Weights of a small self-supervised image encoder: norm batchnorm.
Rows from block 14, named by matrix and row number. Rows with one number belong to one channel. Each number is 500 + 40 x the weight over its row's rms, rounded and kept within 0 to 999. All counts start at 0. Numbers have three digits each. After the name is the row's rms in percent of the matrix's.
# convs0: first 3x3 conv (model.blocks.14.convs.0.weight, 96x96x3x3), inputs 27-35, a 3x3 kernel for each
# convs1: second 3x3 conv (model.blocks.14.convs.1.weight, 96x96x3x3, transposed), outputs 27-35, a 3x3 kernel for each
convs0.11 040:500500500500500500500500500500500499500500499499499499499498498497497497495495495501501501500500499501501501499500500500499499500499499501479461497481458484462423499499499500499499500499500499501502501502501500500501488489487494492492494494493
convs0.12 197:500501500500500500500500499498498496499497496498497497484486493489487491494493495498495497499498497500496496498497497499497496499498496491470462474445421484469422498500499499501499498499499498501501499498499500500498466425437486470464492487481
convs0.13 011:500500500500500500500500500500500500500500500500500500500500500500500500500500500500500500500500500500500500500500500500500500500500500500500500500500500500500500500500500500500500500500500500500500500500500500500500500500499500500500500500500
convs0.14 036:500500500500500500500500500500500500500500500500500500500500500500500500500500500500500500500500500500500500500500500500500500500500500500500500500500500500500500500500500500500500500500500500500500500500500500500500500500500500500500500500500
convs0.15 012:500500500500500500500500500500500500500500500500500500500500500500500500500500500500500500500500500500500500500500500500500500500500500500500500500500500500500500500500500500500500500500500500500500500500500500500500500500500500500500500500500
convs0.16 020:500500500500500500500500500500500500500500500500500500500500500500500500500500500500500500500500500500500500500500500500500500500500500500500500500500500500500500500500500500500500500500500500500500500500500500500500500500500500500500500500500
convs0.17 016:500500500500500500500500500500500500500500500500500500500500500500500500500500500500500500500500500500500500500500500500500500500500500500500500500500500500500500500500500500500500500500500500500500500500500500500500500500500500500500500500500
convs0.18 075:499500500499500500500500500501501501501501501502502501506503503504502501502503503502502500500503501503504502503503501502502502501501502508508510507506505505506503501500500501501501501501501497500497499500499499499500515510506507507504503505503
convs0.19 014:500500500500500500500500500500500500500500500500500500500500500500500500500500500500500500500500500500500500500500500500500500500500500500500500500500500500500500500500500500500500500500500500500500500500500500500500500500500500500500500500500
convs0.20 010:500500500500500500500500500500500500500500500500500500500500500500500500500500500500500500500500500500500500500500500500500500500500500500500500500500500500500500500500500500500500500500500500500500500500500500500500500500500500500500500500500
convs0.21 009:500500500500500500500500500500500500500500500500500500500500500500500500500500500500500500500500500500500500500500500500500500500500500500500500500500500500500500500500500500500500500500500500500500500500500500500500500500500500500500500500500
convs0.22 009:500500500500500500500500500500500500500500500500500500500500500500500500500500500500500500500500500500500500500500500500500500500500500500500500500500500500500500500500500500500500500500500500500500500500500500500500500500500500500500500500500
convs0.23 017:500500500500500500500500500500500500500500500500500500500500500500500500500500500500500500500500500500500500500500500500500500500500500500500500500500500500500500500500500500500500500500500500500500500500500500500500500500500500500500500500500
convs0.24 016:500500500500500500500500500500500500500500500500500500500500500500500500500500500500500500500500500500500500500500500500500500500500500500500500500500500500500500500500500500500500500500500500500500500500500500500500500500500500500500500500500
convs0.25 018:500500500500500500500500500500500500500500500500500500500500500500500500500500500500500500500500500500500500500500500500500500500500500500500500500500500500500500500500500500500500500500500500500500500500500500500500500500500500500500500500500
convs0.26 116:498498500498498500498498498503504505502503505499502504513515512505504507504504506494500503494497504493494500501502505501501503499499502509514517501509512502504510501501501500500502499499500490494497499497498498499500518517524506506512502504507
convs0.27 012:500500500500500500500500500500500500500500500500500500500500500500500500500500500500500500500500500500500500500500500500500500500500500500500500500500500500500500500500500500500500500500500500500500500500500500500500500500500500500500500500500
convs0.28 027:500500500500500500500500500500500500500500500500500500500500500500500500500500500500500500500500500500500500500500500500500500500500500500500501500500500500500500500500500500500500500500500500500500500500500500500500500500501500500500500500500
convs0.29 027:500500500500500500500500500500500500500500500500500500500500500500500500500499500500500500500500500500500500500500500500500500500500500500500499500499499500498497500500500500500500500500500500500500500500500500500500500500499499499499500499499
convs0.30 071:500500500500500500500500500500499497500500498500500500501500499501501499500500500500500500500501500500500500500500499500500500500501500500502498501501501501501509500500494500500496500500499500500500500501500500500500501499497500500499500500500
convs0.31 025:500500500500500500500500500500500500500500500500500500500500500500500500500500500500500500500500500500500500500500500500500500500500500500500500500500500500500500500500500500500500500500500500500500500500500500500500500500500500500500500500500
convs0.32 016:500500500500500500500500500500500500500500500500500500500500500500500500500500500500500500500500500500500500500500500500500500500500500500500500500500500500500500500500500500500500500500500500500500500500500500500500500500500500500500500500500
convs0.33 014:500500500500500500500500500500500500500500500500500500500500500500500500500500500500500500500500500500500500500500500500500500500500500500500500500500500500500500500500500500500500500500500500500500500500500500500500500500500500500500500500500
convs0.34 019:500500500500500500500500500500500500500500500500500500500500500500500500500500500500500500500500500500500500500500500500500500500500500500500500500500500500500500500500500500500500500500500500500500500500500500500500500500500500500500500500500
convs0.35 033:500500500500500500500500500500500500500500500500500500500500500500500500500500500500500500500500500500500500500500500500500500500500500500498496500498497500499490500500500500500500500500499500500499500500500500500500500500500500500500500500500
convs0.36 010:500500500500500500500500500500500500500500500500500500500500500500500500500500500500500500500500500500500500500500500500500500500500500500500500500500500500500500500500500500500500500500500500500500500500500500500500501500500500500500500500500
convs0.37 028:500500500500500500500500500500500500500500500500500500500500500500500500500500500500500500500500500500500500500500500500500500500500500500500500500500500500500500500500500500500500500500500500500500500500500500500500500500500500500500500500500
convs0.38 019:500500500500500500500500500500500500500500500500500500500500500500500500500500500500500500500500500500500500500500500500500500500500500500500500500500500500500500500500500500500500500500500500500500500500500500500500500500500500500500500500500
convs0.39 009:500500500500500500500500500500500500500500500500500500500500500500500500500500500500500500500500500500500500500500500500500500500500500500499501500500499500500498500500500500500500500500500500500500500500500500500500500500500500500500500500500
convs0.40 037:500500500500500500500500500499498499499499499499499500497497496498497497498498498500498499500499500500500500500499500499500499500499500493488497482475450487473439499500499499499498500500499502501500501501501500500500482488487488496498494497499
convs0.41 027:500500500500500500500500500500500500500500500500500500500500500500500500500500500500500500500500500500500500500500500500500500500500500500500500500500500500500500500500500500500500500500500500500500500500500500500500500500500500500500500500500
convs0.42 013:500500500500500500500500500500500500500500500500500500500500500500500500500500500500500500500500500500500500500500500500500500500500500500500500500500500500500500500500500500500500500500500500500500500500500500500500500500500500500500500500500
convs0.43 070:500500500500500500500500500501501502501501502501502502509506506503503504501501502501502501502502503502503502502501502502501501501501500506509516504504507503503503500500500501501500500500500499500500500500500500499499519515521505504506503502503
convs0.44 024:500500500500500500500500500500500500500500500500500500500500500500500500500500500500500500500500500500500500500500500500500500500500500500500500500500500500500500500500500500500500500500500500500500500500500500500500500500500500500500500500500
convs0.45 035:500500500500500500500500500500500500500500500500500500500500500500500500500500500500500500500500500500500500500500500500500500500500500500500500500500500500500500500500500500500500500500500500500500500500500500500500500500500500500500500500500
convs0.46 012:500500500500500500500500500500500500500500500500500500500500500500500500500500500500500500500500500500500500500500500500500500500500500500500500500500500500500500500500500500500500500500500500500500500500500500500500500500500500500500500500500
convs0.47 032:500500500500500500500500500500500500500500500500500500500500500500500500500500500500500500500500500500500500500500500500500500500500500500500500500500500500499497500500500500500500500500500500500500500500500500500500500500500500500500500499499
convs0.48 038:500500499500500500500500500500501501501501501501502502496501502499501502501502502499498501499500502499501502499499500501500502501502501502504506501504508500504506500500500500500500501501501499499499499500500499500500497503510502504506501504504
convs0.49 024:500500500500500500500500500500500499500500500500501501501498497501500499501501501500501500500501501500500501500501500500500500500500501501501497501501501501502502500500500500500500500500500498499500500500500500500499506502498502502501501502502
convs0.50 060:500500500500499500500500500501501501501501501501501502503504502501502501501501501500501501499501502499500502498501503499500502500500501501502504503505505503502506501501501500501501500501500499499502499500500500499500513512510501503504501502503
convs0.51 050:500500500500500500500500500500500500500500500500500500499500500500500500500500500500500500500500500500500500500500500500500500500500500500500500500500500500500500500500500500500500500500500500500500500500500500500500500500500500500500500500500
convs0.52 008:500500500500500500500500500500500500500500500500500500500500500500500500500500500500500500500500500500500500500500500500500500500500500500500500500500500500500500500500500500500500500500500500500500500500500500500500500500500500500500500500500
convs0.53 016:500500500500500500500500500500500500500500500500500500500500500500500500500500500500500500500500500500500500500500500500500500500500500500500500500500500500500500500500500500500500500500500500500500500500500500500500500500500500500500500500500
convs0.54 264:501502501500498501502502500505508511506509515507510516523512504508506504506507509503516516504513512506518504508510513503505504504504502511516521508520515509510510504505506501503502500501501503498495496496491500500497532528525512511517506508514
convs0.55 058:500500500500500500500500500500500500500500500500500500496496497497498497498499497500500500500500500500499499500499499500500500500500500495494474494496479500499502500500500500500500500500500500500500500500500500500500472477483494492495498497499
convs0.56 014:500500500500500500500500500500500500500500500500500500500500500500500500500500500500500500500500500500500500500500500500500500500500500500500500500500500500500500500500500500500500500500500500500500500500500500500500500500500500500500500500500
convs0.57 016:500500500500500500500500500500500500500500500500500500500500500500500500500500500500500500500500500500500500500500500500500500500500500500500500500500500500500500500500500500500500500500500500500500500500500500500500500500500500500500500500500
convs0.58 525:501503508500493505491483501510514516521529537536549564526522516523522517536529526507534544503520548495510536502510530504517521514519526524553556535565587540578582507510514513516520510510515512491485465481491485483483548564571538559587526552573
convs0.59 034:500500500500500500500500500500500500500500500500500500500500500500500500500500500500500500500500500500500500500500500500500500500500500500500500500500500500500500500500500500500500500500500500500500500500500500500500500500500500500500500500500
convs0.60 050:500500499500500500500500500500500500500500500499500500498499500496497497496497497500500500500500499500500499499499500499500500499499498494495490498498482497479459499499500499500499499499500499499500500500499499500499490490493490494495495493496
convs0.61 035:500500500500500500500500500500500500500500500500500500500500500500500500500500500500500500500500500500500500500500500500500500500500500500500497500500497501500498500500500500500500500500500500500500500500500500500500500499499500499499500500500
convs0.62 150:500500500500500500500500500501501501501501502502502503513507505505505504507506503502503503501501503500502504501503504501503504501501502503505506504504508503503507500500500500500500500500500501497500501500499500500500541519512510509508507508506
convs0.63 018:500500500500500500500500500500500500500500500500500500500500500500500500500500500500500500500500500500500500500500500500500500500500500500500500500500500500500500500500500500500500500500500500500500500500500500500500500500500500500500500500500
convs0.64 108:498499497496497494497496495502504506505505510509510511541511509517510507509508509509502508503504515493500521510510502506505509502500510517530525503519522506509514502501504501503502502501503496508491487498490499493500569552537517524531506511516
convs0.65 101:500499499498500499499500499501501502502502503503504505510504505508507504504506506502502503501502501500505502499501501501503503502503502509511515509516513508517511501502501502502502501502500492495493499502498499501498556527522514514519505507508
convs0.66 017:500500500500500500500500500500500500500500500500500500500500500500500500500500500500500500500500500500500500500500500500500500500500500500500500500500500500500500500500500500500500500500500500500500500500500500500500500500500500500500500500500
convs0.67 031:500500500500500500500500500500500500500500500500500500500500500500500500500500500500500500500500500500500500500500500500500500500500500500500500500500500500500500500500500500500500500500500500500500500500500500500500500500500500500500500500500
convs0.68 011:500500500500500500500500500500500500500500500500500500500500500500500500500500500500500500500500500500500500500500500500500500500500500500500500500500500500500500500500500500500500500500500500500500500500500500500500500500500500500500500500500
convs0.69 054:500500500500500500500500500500500500500500500500500500500500500500500500500500500500500500500500500500500500500500500500500500500500500500500500500500500500500500500500500500500500500500500500500500500500500500500500500500500500500500500500500
convs0.70 012:500500500500500500500500500500500500500500500500500500500500500500500500500500500500500500500500500500500500500500500500500500500500500500500500500500500500500500500500500500500500500500500500500500500500500500500500500500500500500500500500500
convs0.71 032:500500500500500500500500500500500500500500500500500500500500500500500500500500500500500500500500500500500500500500500500500500500500500500500501500501501500501501500500500500500500500500500500500500500500500500500500501501501501500501501501501
convs0.72 051:500500500500500500500500500500500500500500500500500500500500500500500500500500500500500500500500500500500500500500500500500500500500500500500500500500500500500500500500500500500500500500500500500500500500500500500500500500500500500500500500500
convs0.73 030:500500500500500500500500500500500500500500500500500500500500500500500500500500500500500500500500500500500500500500500500500500500500500500500500500500500500500500500500500500500500500500500500500500500500500500500500499500500500500500500500500
convs0.74 025:500500500500500500500500500500500500500500500500500500500500500500500500500500500500500500500500500500500500500500500500500500500500500500500500500500500500500500500500500500500500500500500500500500500500500500500500500500500500500500500500500
convs0.75 021:500500500500500500500500500500500500500500500500500500500500500500500500500500500500500500500500500500500500500500500500500500500500500500500500500500500500500500500500500500500500500500500500500500500500500500500500500500500500500500500500500
convs0.76 020:500500500500500500500500500500500500500500500500500500500500500500500500500500500500500500500500500500500500500500500500500500500500500500500500500500500500500500500500500500500500500500500500500500500500500500500500500500500500500500500500500
convs0.77 051:500500500500500500500500500500500500500500500500500500500500500500500500500500500500500500500500500500500500500500500500500500500500500500500500500500500500500500500500500500500500500500500500500500500500500500500500500500500500500500500500500
convs0.78 392:500501501500501502500500502496496496493493495492492492486496504485485493477482490497494492496496494498495496498496493497496495497494495470435438459453418450429383496496500497496498496497499506504503502504503503501501430415431450441459444448462
convs0.79 095:500499500500501499499500499499498498499498497500499499498499500499498498497497496501499496502499497502499496500496497499497497499498498487460411496483471495477490497496496499497496500497497503500500503502500501502499493462473499488488498494498
convs0.80 023:500500500500500500500500500500500500500500500500500500500500500500500500500500500500500500500500500500500500500500500500500500500500500500500500500500500500500500500500500500500500500500500500500500500500500500500500499500500500500500500500500
convs0.81 022:500500500500500500500500500500500500500500500500500500500500500500500500500500500500500500500500500500500500500500500500500500500500500500500499500500500500499499500500500500500500500500500500500500500500500500500500500500499500500500500500500
convs0.82 019:500500500500500500500500500500500500500500500500500500500500500500500500500499500500500500500500500500500500500500500500500500500500500499500501499500501498499496500500500500500500500500500500500500500500500500500500497499499499499500499499500
convs0.83 139:500499499499499500499497498500500501501502502502502503501502500503505503504506507497496500499501504501506509500502501503504507498501504501504503497500509500501512499500501500500501500501501499502502494501504499500502511513510507514517505510518
convs0.84 042:500500500500500500500500500500500500500500500500500500499499498499499498498498498500500500500500500499500500499500500500500500500500500499503501501502511498498498500500500500500500500500500500500500500500500500500500494496494498498497499498498
convs0.85 027:500500500500500500500500500500500500500500500500500500500500500500500500500500500500500500500500500500500500500500500500500500500500500500500500500500500500500500500500500500500500500500500500500500500500500500500500500500500500500500500500500
convs0.86 475:500505500499509496494499491502513520507517527513523544525549536521528533520527540505527550513522559506512533491492528494500521500511516511542566519558609524533560506518519506512513509508508501487474488500494490500504552582611521558604512526565
convs0.87 025:500500499500500499500499498500500501501501501501501502503502501500501501501502501498498498499501501500501502500500501500501501500501501499502503501502505501502505500500500500500500500500500497499497501500498501501500509505506501504505501503504
convs0.88 097:500500500500500500500499500501501502501502503501502502508506504502502502501501502501503503502503502501502500500501501499501501500500499504505506504504505502501502501501501501500500500500500499499498500500499500500499517513512502504505501502502
convs0.89 021:500500500500500500500500500500500500500500500500500500500500500500500500500500500500500500500500500500500500500500500500500500500500500500500500500500500500500500500500500500500500500500500500500500500500500500500500501500500500500500500500500
convs0.90 067:500500500500500500499500500499500500500500500500500500479489496479490498483494494498499499499499498496499498498497499499499499500500499507505501501501500498501499498496500497496500498496500497499499498499499495498498507510503504502499501498497
convs1.11 083:500500500500500500500500500500500500500500500500500500500500500500500500500500500499500500501501502501502502500500500500500500500500500501500501502502502501502502500500500500500500500500500500500500500500500500500500500500500500500500500500500
convs1.12 025:500500500500500500500500500500500500500500500500500500500500500500500500500500500491490491492488492497499495500500500500500500500500500500500501495497498502502500500500500500500500500500500500500500500500500500500500500500500500500500500500500
convs1.13 067:500500500500500500500500500500500500500500500500500500500500500500500500500500500503501501503502501506502501500500500500500500500500500501501501501501501499500500500500500500500500500500500500500500500500500500500500500500500500500500500500500
convs1.14 150:500500500500500500500500500500500500500500500500500500500500500500500500500500500500501501500501501500501501500500500500500500500500500500500500500500500500500500500500500500500500500500500500500500500500500500500500500500500500500500500500500
convs1.15 025:500500500500500500500500500500500500500500500500500500500500500500500500500500500491493496499500500499501500500500500500500500500500500495497496501501500500501501500500500500500500500500500500500500500500500500500500500500500500500500500500500
convs1.16 027:500500500500500500500500500500500500500500500500500500500500500500500500500500500501501500502503501503501501500500500500500500500500500501501499501502501501501501500500500500500500500500500500500500500500500500500500500500500500500500500500500
convs1.17 022:500500500500500500500500500500500500500500500500500500500500500500500500500500500499499498501500500501501500500500500500500500500500500501501500502501501501501500500500500500500500500500500500500500500500500500500500500500500500500500500500500
convs1.18 024:500500500500500500500500500500500500500500500500500500500500500500500500500500500502502501502501501502501501500500500500500500500500500500499499500499500500500500500500500500500500500500500500500500500500500500500500500500500500500500500500500
convs1.19 019:500500500500500500500500500500500500500500500500500500500500500500500500500500500497497497502499499501500498500500500500500500500500500500499499500500500500500500500500500500500500500500500500500500500500500500500500500500500500500500500500500
convs1.20 010:500500500500500500500500500500500500500500500500500500500500500500500500500500500496500498500501499502501499500500500500500500500500500493498498497500501499500500500500500500500500500500500500500500500500500500500500500500500500500500500500500
convs1.21 015:500500500500500500500500500500500500500500500500500500500500500500500500500500500497499496501502501500500499500500500500500500500500500500501502500500501500500500500500500500500500500500500500500500500500500500500500500500500500500500500500500
convs1.22 078:500500500500500500500500500500500500500500500500500500500500500500500500500500500500500500501500500500500500500500500500500500500500500501500500500500500500500500500500500500500500500500500500500500500500500500500500500500500500500500500500500
convs1.23 032:500500500500500500500500500500500500500500500500500500500500500500500500500500500496497496497497498498498499500500500500500500500500500499498498499499499500500500500500500500500500500500500500500500500500500500500500500500500500500500500500500
convs1.24 010:500500500500500500500500500500500500500500500500500500500500500500500500500500500504504499502503500501501502500500500500500500500500500499498500499499499499500499500500500500500500500500500500500500500500500500500500500500500500500500500500500
convs1.25 189:500500500500500500500500500500500500500500500500500500500500500500500500500500500501501501501501501500500500500500500500500500500500500500500500500500500500500500500500500500500500500500500500500500500500500500500500500500500500500500500500500
convs1.26 080:500500500500500500500500500500500500500500500500500500500500500500500500500500500501500499501500500500500500500500500500500500500500500500500500500500500500500500500500500500500500500500500500500500500500500500500500500500500500500500500500500
convs1.27 060:500500500500500500500500500500500500500500500500500500500500500500500500500500500502502503502503504506504502500500500500500500500500500500500501500500500502500500500500500500500500500500500500500500500500500500500500500500500500500500500500500
convs1.28 067:500500500500500500500500500500500500500500500500500500500500500500500500500500500500500500500500500500500500500500500500500500500500500500500500500500500500500500500500500500500500500500500500500500500500500500500500500500500500500500500500500
convs1.29 192:500500500500500500500500500500500500500500500500500500500500500500500500500500500501501502501501502501501501500500500500500500500500500498499500498499499500500500500500500500500500500500500500500500500500500500500500500500500500500500500500500
convs1.30 141:500500500500500500500500500500500500500500500500500500500500500500500500500500500504503501502501501502501501500500500500500500500500500503502501501501502504502501500500500500500500500500500500500500500500500500500500500500500500500500500500500
convs1.31 072:500500500500500500500500500500500500500500500500500500500500500500500500500500500501501501501501501501501501500500500500500500500500500500500500500500500500500500500500500500500500500500500500500500500500500500500500500500500500500500500500500
convs1.32 132:500500500500500500500500500500500500500500500500500500500500500500500500500500500501501501502501501501501501500500500500500500500500500499499501500500500500499500500500500500500500500500500500500500500500500500500500500500500500500500500500500
convs1.33 069:500500500500500500500500500500500500500500500500500500500500500500500500500500500501501501501502501501501501500500500500500500500500500501501501500501502500500501500500500500500500500500500500500500500500500500500500500500500500500500500500500
convs1.34 167:500500500500500500500500500500500500500500500500500500500500500500500500500500500501501501501501500500500500500500500500500500500500500500500500500500500500500500500500500500500500500500500500500500500500500500500500500500500500500500500500500
convs1.35 061:500500500500500500500500500500500500500500500500500500500500500500500500500500500503502502504503502504501501500500500500500500500500500501501499502501501502504502500500500500500500500500500500500500500500500500500500500500500500500500500500500
convs1.36 058:500500500500500500500500500500500500500500500500500500500500500500500500500500500501501500501501501500500500500500500500500500500500500500500500500500500500500500500500500500500500500500500500500500500500500500500500500500500500500500500500500
convs1.37 217:500500500500500500500500500500500500500500500500500500500500500500500500500500500501501501501500501500500500500500500500500500500500500500500500500500500500500500500500500500500500500500500500500500500500500500500500500500500500500500500500500
convs1.38 014:500500500500500500500500500500500500500500500500500500500500500500500500500500500494491494497498497496497498500500500500500500500500500494497500499500500500500500500500500500500500500500500500500500500500500500500500500500500500500500500500500
convs1.39 034:500500500500500500500500500500500500500500500500500500500500500500500500500500500490489493498496496498500499500500500500500500500500500491496496501499497500500499500500500500500500500500500500500500500500500500500500500500500500500500500500500
convs1.40 026:500500500500500500500500500500500500500500500500500500500500500500500500500500500493490489495495491495495492500500500500500500500500500497497496500498494500501499500500500500500500500500500500500500500500500500500500500500500500500500500500500
convs1.41 146:500500500500500500500500500500500500500500500500500500500500500500500500500500500501501501501501501501500500500500500500500500500500500500500500500500500500500500500500500500500500500500500500500500500500500500500500500500500500500500500500500
convs1.42 093:500500500500500500500500500500500500500500500500500500500500500500500500500500500500500501501500501501500500500500500500500500500500500500500500500500500500500500500500500500500500500500500500500500500500500500500500500500500500500500500500500
convs1.43 102:500500500500500500500500500500500500500500500500500500500500500500500500500500500502501501502501501500500500500500500500500500500500500500500500500500500500500500500500500500500500500500500500500500500500500500500500500500500500500500500500500
convs1.44 027:500500500500500500500500500500500500500500500500500500500500500500500500500500500499501501502501501501501500500500500500500500500500500500502501500500500500500500500500500500500500500500500500500500500500500500500500500500500500500500500500500
convs1.45 142:500500500500500500500500500500500500500500500500500500500500500500500500500500500501501501501501501500500500500500500500500500500500500500500500500500500500500500500500500500500500500500500500500500500500500500500500500500500500500500500500500
convs1.46 122:500500500500500500500500500500500500500500500500500500500500500500500500500500500501501501503502502502502501500500500500500500500500500501501500501501500502501501500500500500500500500500500500500500500500500500500500500500500500500500500500500
convs1.47 147:500500500500500500500500500500500500500500500500500500500500500500500500500500500503503503501502502501501501500500500500500500500500500501502502500500501500500500500500500500500500500500500500500500500500500500500500500500500500500500500500500
convs1.48 109:500500500500500500500500500500500500500500500500500500500500500500500500500500500501501501501501501500500500500500500500500500500500500500500500500500500500500500500500500500500500500500500500500500500500500500500500500500500500500500500500500
convs1.49 090:500500500500500500500500500500500500500500500500500500500500500500500500500500500501501500501501501500500500500500500500500500500500500500500500500500500500500500500500500500500500500500500500500500500500500500500500500500500500500500500500500
convs1.50 075:500500500500500500500500500500500500500500500500500500500500500500500500500500500501501501502502501501501501500500500500500500500500500500500500500500500500500500500500500500500500500500500500500500500500500500500500500500500500500500500500500
convs1.51 021:500500500500500500500500500500500500500500500500500500500500500500500500500500500496494493498500497499500501500500500500500500500500500500500499499499499500500500500500500500500500500500500500500500500500500500500500500500500500500500500500500
convs1.52 036:500500500500500500500500500500500500500500500500500500500500500500500500500500500501503502501501501501501501500500500500500500500500500499499499499500499500500500500500500500500500500500500500500500500500500500500500500500500500500500500500500
convs1.53 024:500500500500500500500500500500500500500500500500500500500500500500500500500500500497498499498498499500499499500500500500500500500500500499499499499499500499500500500500500500500500500500500500500500500500500500500500500500500500500500500500500
convs1.54 061:500500500500500500500500500500500500500500500500500500500500500500500500500500500500500500501500500500500500500500500500500500500500500501500500500500500500500500500500500500500500500500500500500500500500500500500500500500500500500500500500500
convs1.55 019:500500500500500500500500500500500500500500500500500500500500500500500500500500500493493496496499498502503504500500500500500500500500500503505503502501502503505506500500500500500500500500500500500500500500500500500500500500500500500500500500500
convs1.56 016:500500500500500500500500500500500500500500500500500500500500500500500500500500500502498501501501501500501499500500500500500500500500500504499499500498497496497498500500500500500500500500500500500500500500500500500500500500500500500500500500500
convs1.57 070:500500500500500500500500500500500500500500500500500500500500500500500500500500500500500500500501501501500500500500500500500500500500500500500500500500500501499500500500500500500500500500500500500500500500500500500500500500500500500500500500500
convs1.58 058:500500500500500500500500500500500500500500500500500500500500500500500500500500500500500500500500500500500500500500500500500500500500500499499500500500500500500500500500500500500500500500500500500500500500500500500500500500500500500500500500500
convs1.59 068:500500500500500500500500500500500500500500500500500500500500500500500500500500500503503503503503502501501501500500500500500500500500500500501501500500500500500500500500500500500500500500500500500500500500500500500500500500500500500500500500500
convs1.60 044:500500500500500500500500500500500500500500500500500500500500500500500500500500500494493496498498497496496496500500500500500500500500500497499499496499498497498499500500500500500500500500500500500500500500500500500500500500500500500500500500500
convs1.61 029:500500500500500500500500500500500500500500500500500500500500500500500500500500500486489490496498492495496493500500500500500500500500500475478485493492487483489495500500500500500500500500500500500500500500500500500500500500500500500500500500500
convs1.62 050:500500500500500500500500500500500500500500500500500500500500500500500500500500500501502502503502501501501500500500500500500500500500500501501501501501500500500500500500500500500500500500500500500500500500500500500500500500500500500500500500500
convs1.63 037:500500500500500500500500500500500500500500500500500500500500500500500500500500500502501501502501501501501501500500500500500500500500500500500500500500500500500500500500500500500500500500500500500500500500500500500500500500500500500500500500500
convs1.64 074:500500500500500500500500500500500500500500500500500500500500500500500500500500500502501501502501500501500500500500500500500500500500500500500500500500500500500500500500500500500500500500500500500500500500500500500500500500500500500500500500500
convs1.65 048:500500500500500500500500500500500500500500500500500500500500500500500500500500500502502502501502501500500500500500500500500500500500500500500500500500500500500500500500500500500500500500500500500500500500500500500500500500500500500500500500500
convs1.66 029:500500500500500500500500500500500500500500500500500500500500500500500500500500500499499499499499499499499499500500500500500500500500500500500500500500500500500500500500500500500500500500500500500500500500500500500500500500500500500500500500500
convs1.67 090:500500500500500500500500500500500500500500500500500500500500500500500500500500500499500500500500500500500500500500500500500500500500500500500500500500500500500500500500500500500500500500500500500500500500500500500500500500500500500500500500500
convs1.68 018:500500500500500500500500500500500500500500500500500500500500500500500500500500500500497501507501497505502501500500500500500500500500500506506505501502502500501502500500500500500500500500500500500500500500500500500500500500500500500500500500500
convs1.69 184:500500500500500500500500500500500500500500500500500500500500500500500500500500500501501501501501501501500500500500500500500500500500500500500500500500500500500500500500500500500500500500500500500500500500500500500500500500500500500500500500500
convs1.70 088:500500500500500500500500500500500500500500500500500500500500500500500500500500500502502503502501501501501501500500500500500500500500500500501501500500501500500500500500500500500500500500500500500500500500500500500500500500500500500500500500500
convs1.71 082:500500500500500500500500500500500500500500500500500500500500500500500500500500500502502502502502501501501500500500500500500500500500500501501501500500500500500500500500500500500500500500500500500500500500500500500500500500500500500500500500500
convs1.72 238:500500500500500500500500500500500500500500500500500500500500500500500500500500500500501501500501501500500500500500500500500500500500500500500500500500500500500500500500500500500500500500500500500500500500500500500500500500500500500500500500500
convs1.73 090:500500500500500500500500500500500500500500500500500500500500500500500500500500500502502502501501501501502503500500500500500500500500500500500501500500501500500500500500500500500500500500500500500500500500500500500500500500500500500500500500500
convs1.74 107:500500500500500500500500500500500500500500500500500500500500500500500500500500500500501501500501501500500500500500500500500500500500500499500500500500500500500500500500500500500500500500500500500500500500500500500500500500500500500500500500500
convs1.75 252:500500500500500500500500500500500500500500500500500500500500500500500500500500500501501501501501501501500501500500500500500500500500500500500500500500500500500500500500500500500500500500500500500500500500500500500500500500500500500500500500500
convs1.76 019:500500500500500500500500500500500500500500500500500500500500500500500500500500500499503503506504501505504501500500500500500500500500500497500500496500500500499500500500500500500500500500500500500500500500500500500500500500500500500500500500500
convs1.77 182:500500500500500500500500500500500500500500500500500500500500500500500500500500500502501502501501501501501501500500500500500500500500500501500500500500500500500500500500500500500500500500500500500500500500500500500500500500500500500500500500500
convs1.78 070:500500500500500500500500500500500500500500500500500500500500500500500500500500500500500500502501503500501502500500500500500500500500500499500498500500500501501501500500500500500500500500500500500500500500500500500500500500500500500500500500500
convs1.79 039:500500500500500500500500500500500500500500500500500500500500500500500500500500500499497497498499498498499499500500500500500500500500500495497498497498499499501500500500500500500500500500500500500500500500500500500500500500500500500500500500500
convs1.80 078:500500500500500500500500500500500500500500500500500500500500500500500500500500500501501501501502501501501501500500500500500500500500500500500500500500500500500500500500500500500500500500500500500500500500500500500500500500500500500500500500500
convs1.81 099:500500500500500500500500500500500500500500500500500500500500500500500500500500500499499500501500500499500500500500500500500500500500500495498499497499499496499499500500500500500500500500500500500500500500500500500500500500500500500500500500500
convs1.82 039:500500500500500500500500500500500500500500500500500500500500500500500500500500500495493492497498496498497497500500500500500500500500500497499492498498496499499499500500500500500500500500500500500500500500500500500500500500500500500500500500500
convs1.83 087:500500500500500500500500500500500500500500500500500500500500500500500500500500500501501501501501501500500500500500500500500500500500500500500501500500500500500500500500500500500500500500500500500500500500500500500500500500500500500500500500500
convs1.84 042:500500500500500500500500500500500500500500500500500500500500500500500500500500500501501501503505503504503503500500500500500500500500500499500500502502500501501501500500500500500500500500500500500500500500500500500500500500500500500500500500500
convs1.85 140:500500500500500500500500500500500500500500500500500500500500500500500500500500500501501502501501501500501501500500500500500500500500500500501501500500500500500500500500500500500500500500500500500500500500500500500500500500500500500500500500500
convs1.86 110:500500500500500500500500500500500500500500500500500500500500500500500500500500500502501501502502501501500500500500500500500500500500500500500500500500500500500500500500500500500500500500500500500500500500500500500500500500500500500500500500500
convs1.87 015:500500500500500500500500500500500500500500500500500500500500500500500500500500500501499500502501500500500499500500500500500500500500500499499499500500500500500500500500500500500500500500500500500500500500500500500500500500500500500500500500500
convs1.88 046:500500500500500500500500500500500500500500500500500500500500500500500500500500500504502504502502502502501501500500500500500500500500500501501500500500501500500500500500500500500500500500500500500500500500500500500500500500500500500500500500500
convs1.89 128:500500500500500500500500500500500500500500500500500500500500500500500500500500500502501501502501501501501501500500500500500500500500500502501501501501501501500500500500500500500500500500500500500500500500500500500500500500500500500500500500500
convs1.90 027:500500500500500500500500500500500500500500500500500500500500500500500500500500500504501508504510517502505520500500500500500500500500500499501506500502505500501506500500500500500500500500500500500500500500500500500500500500500500500500500500500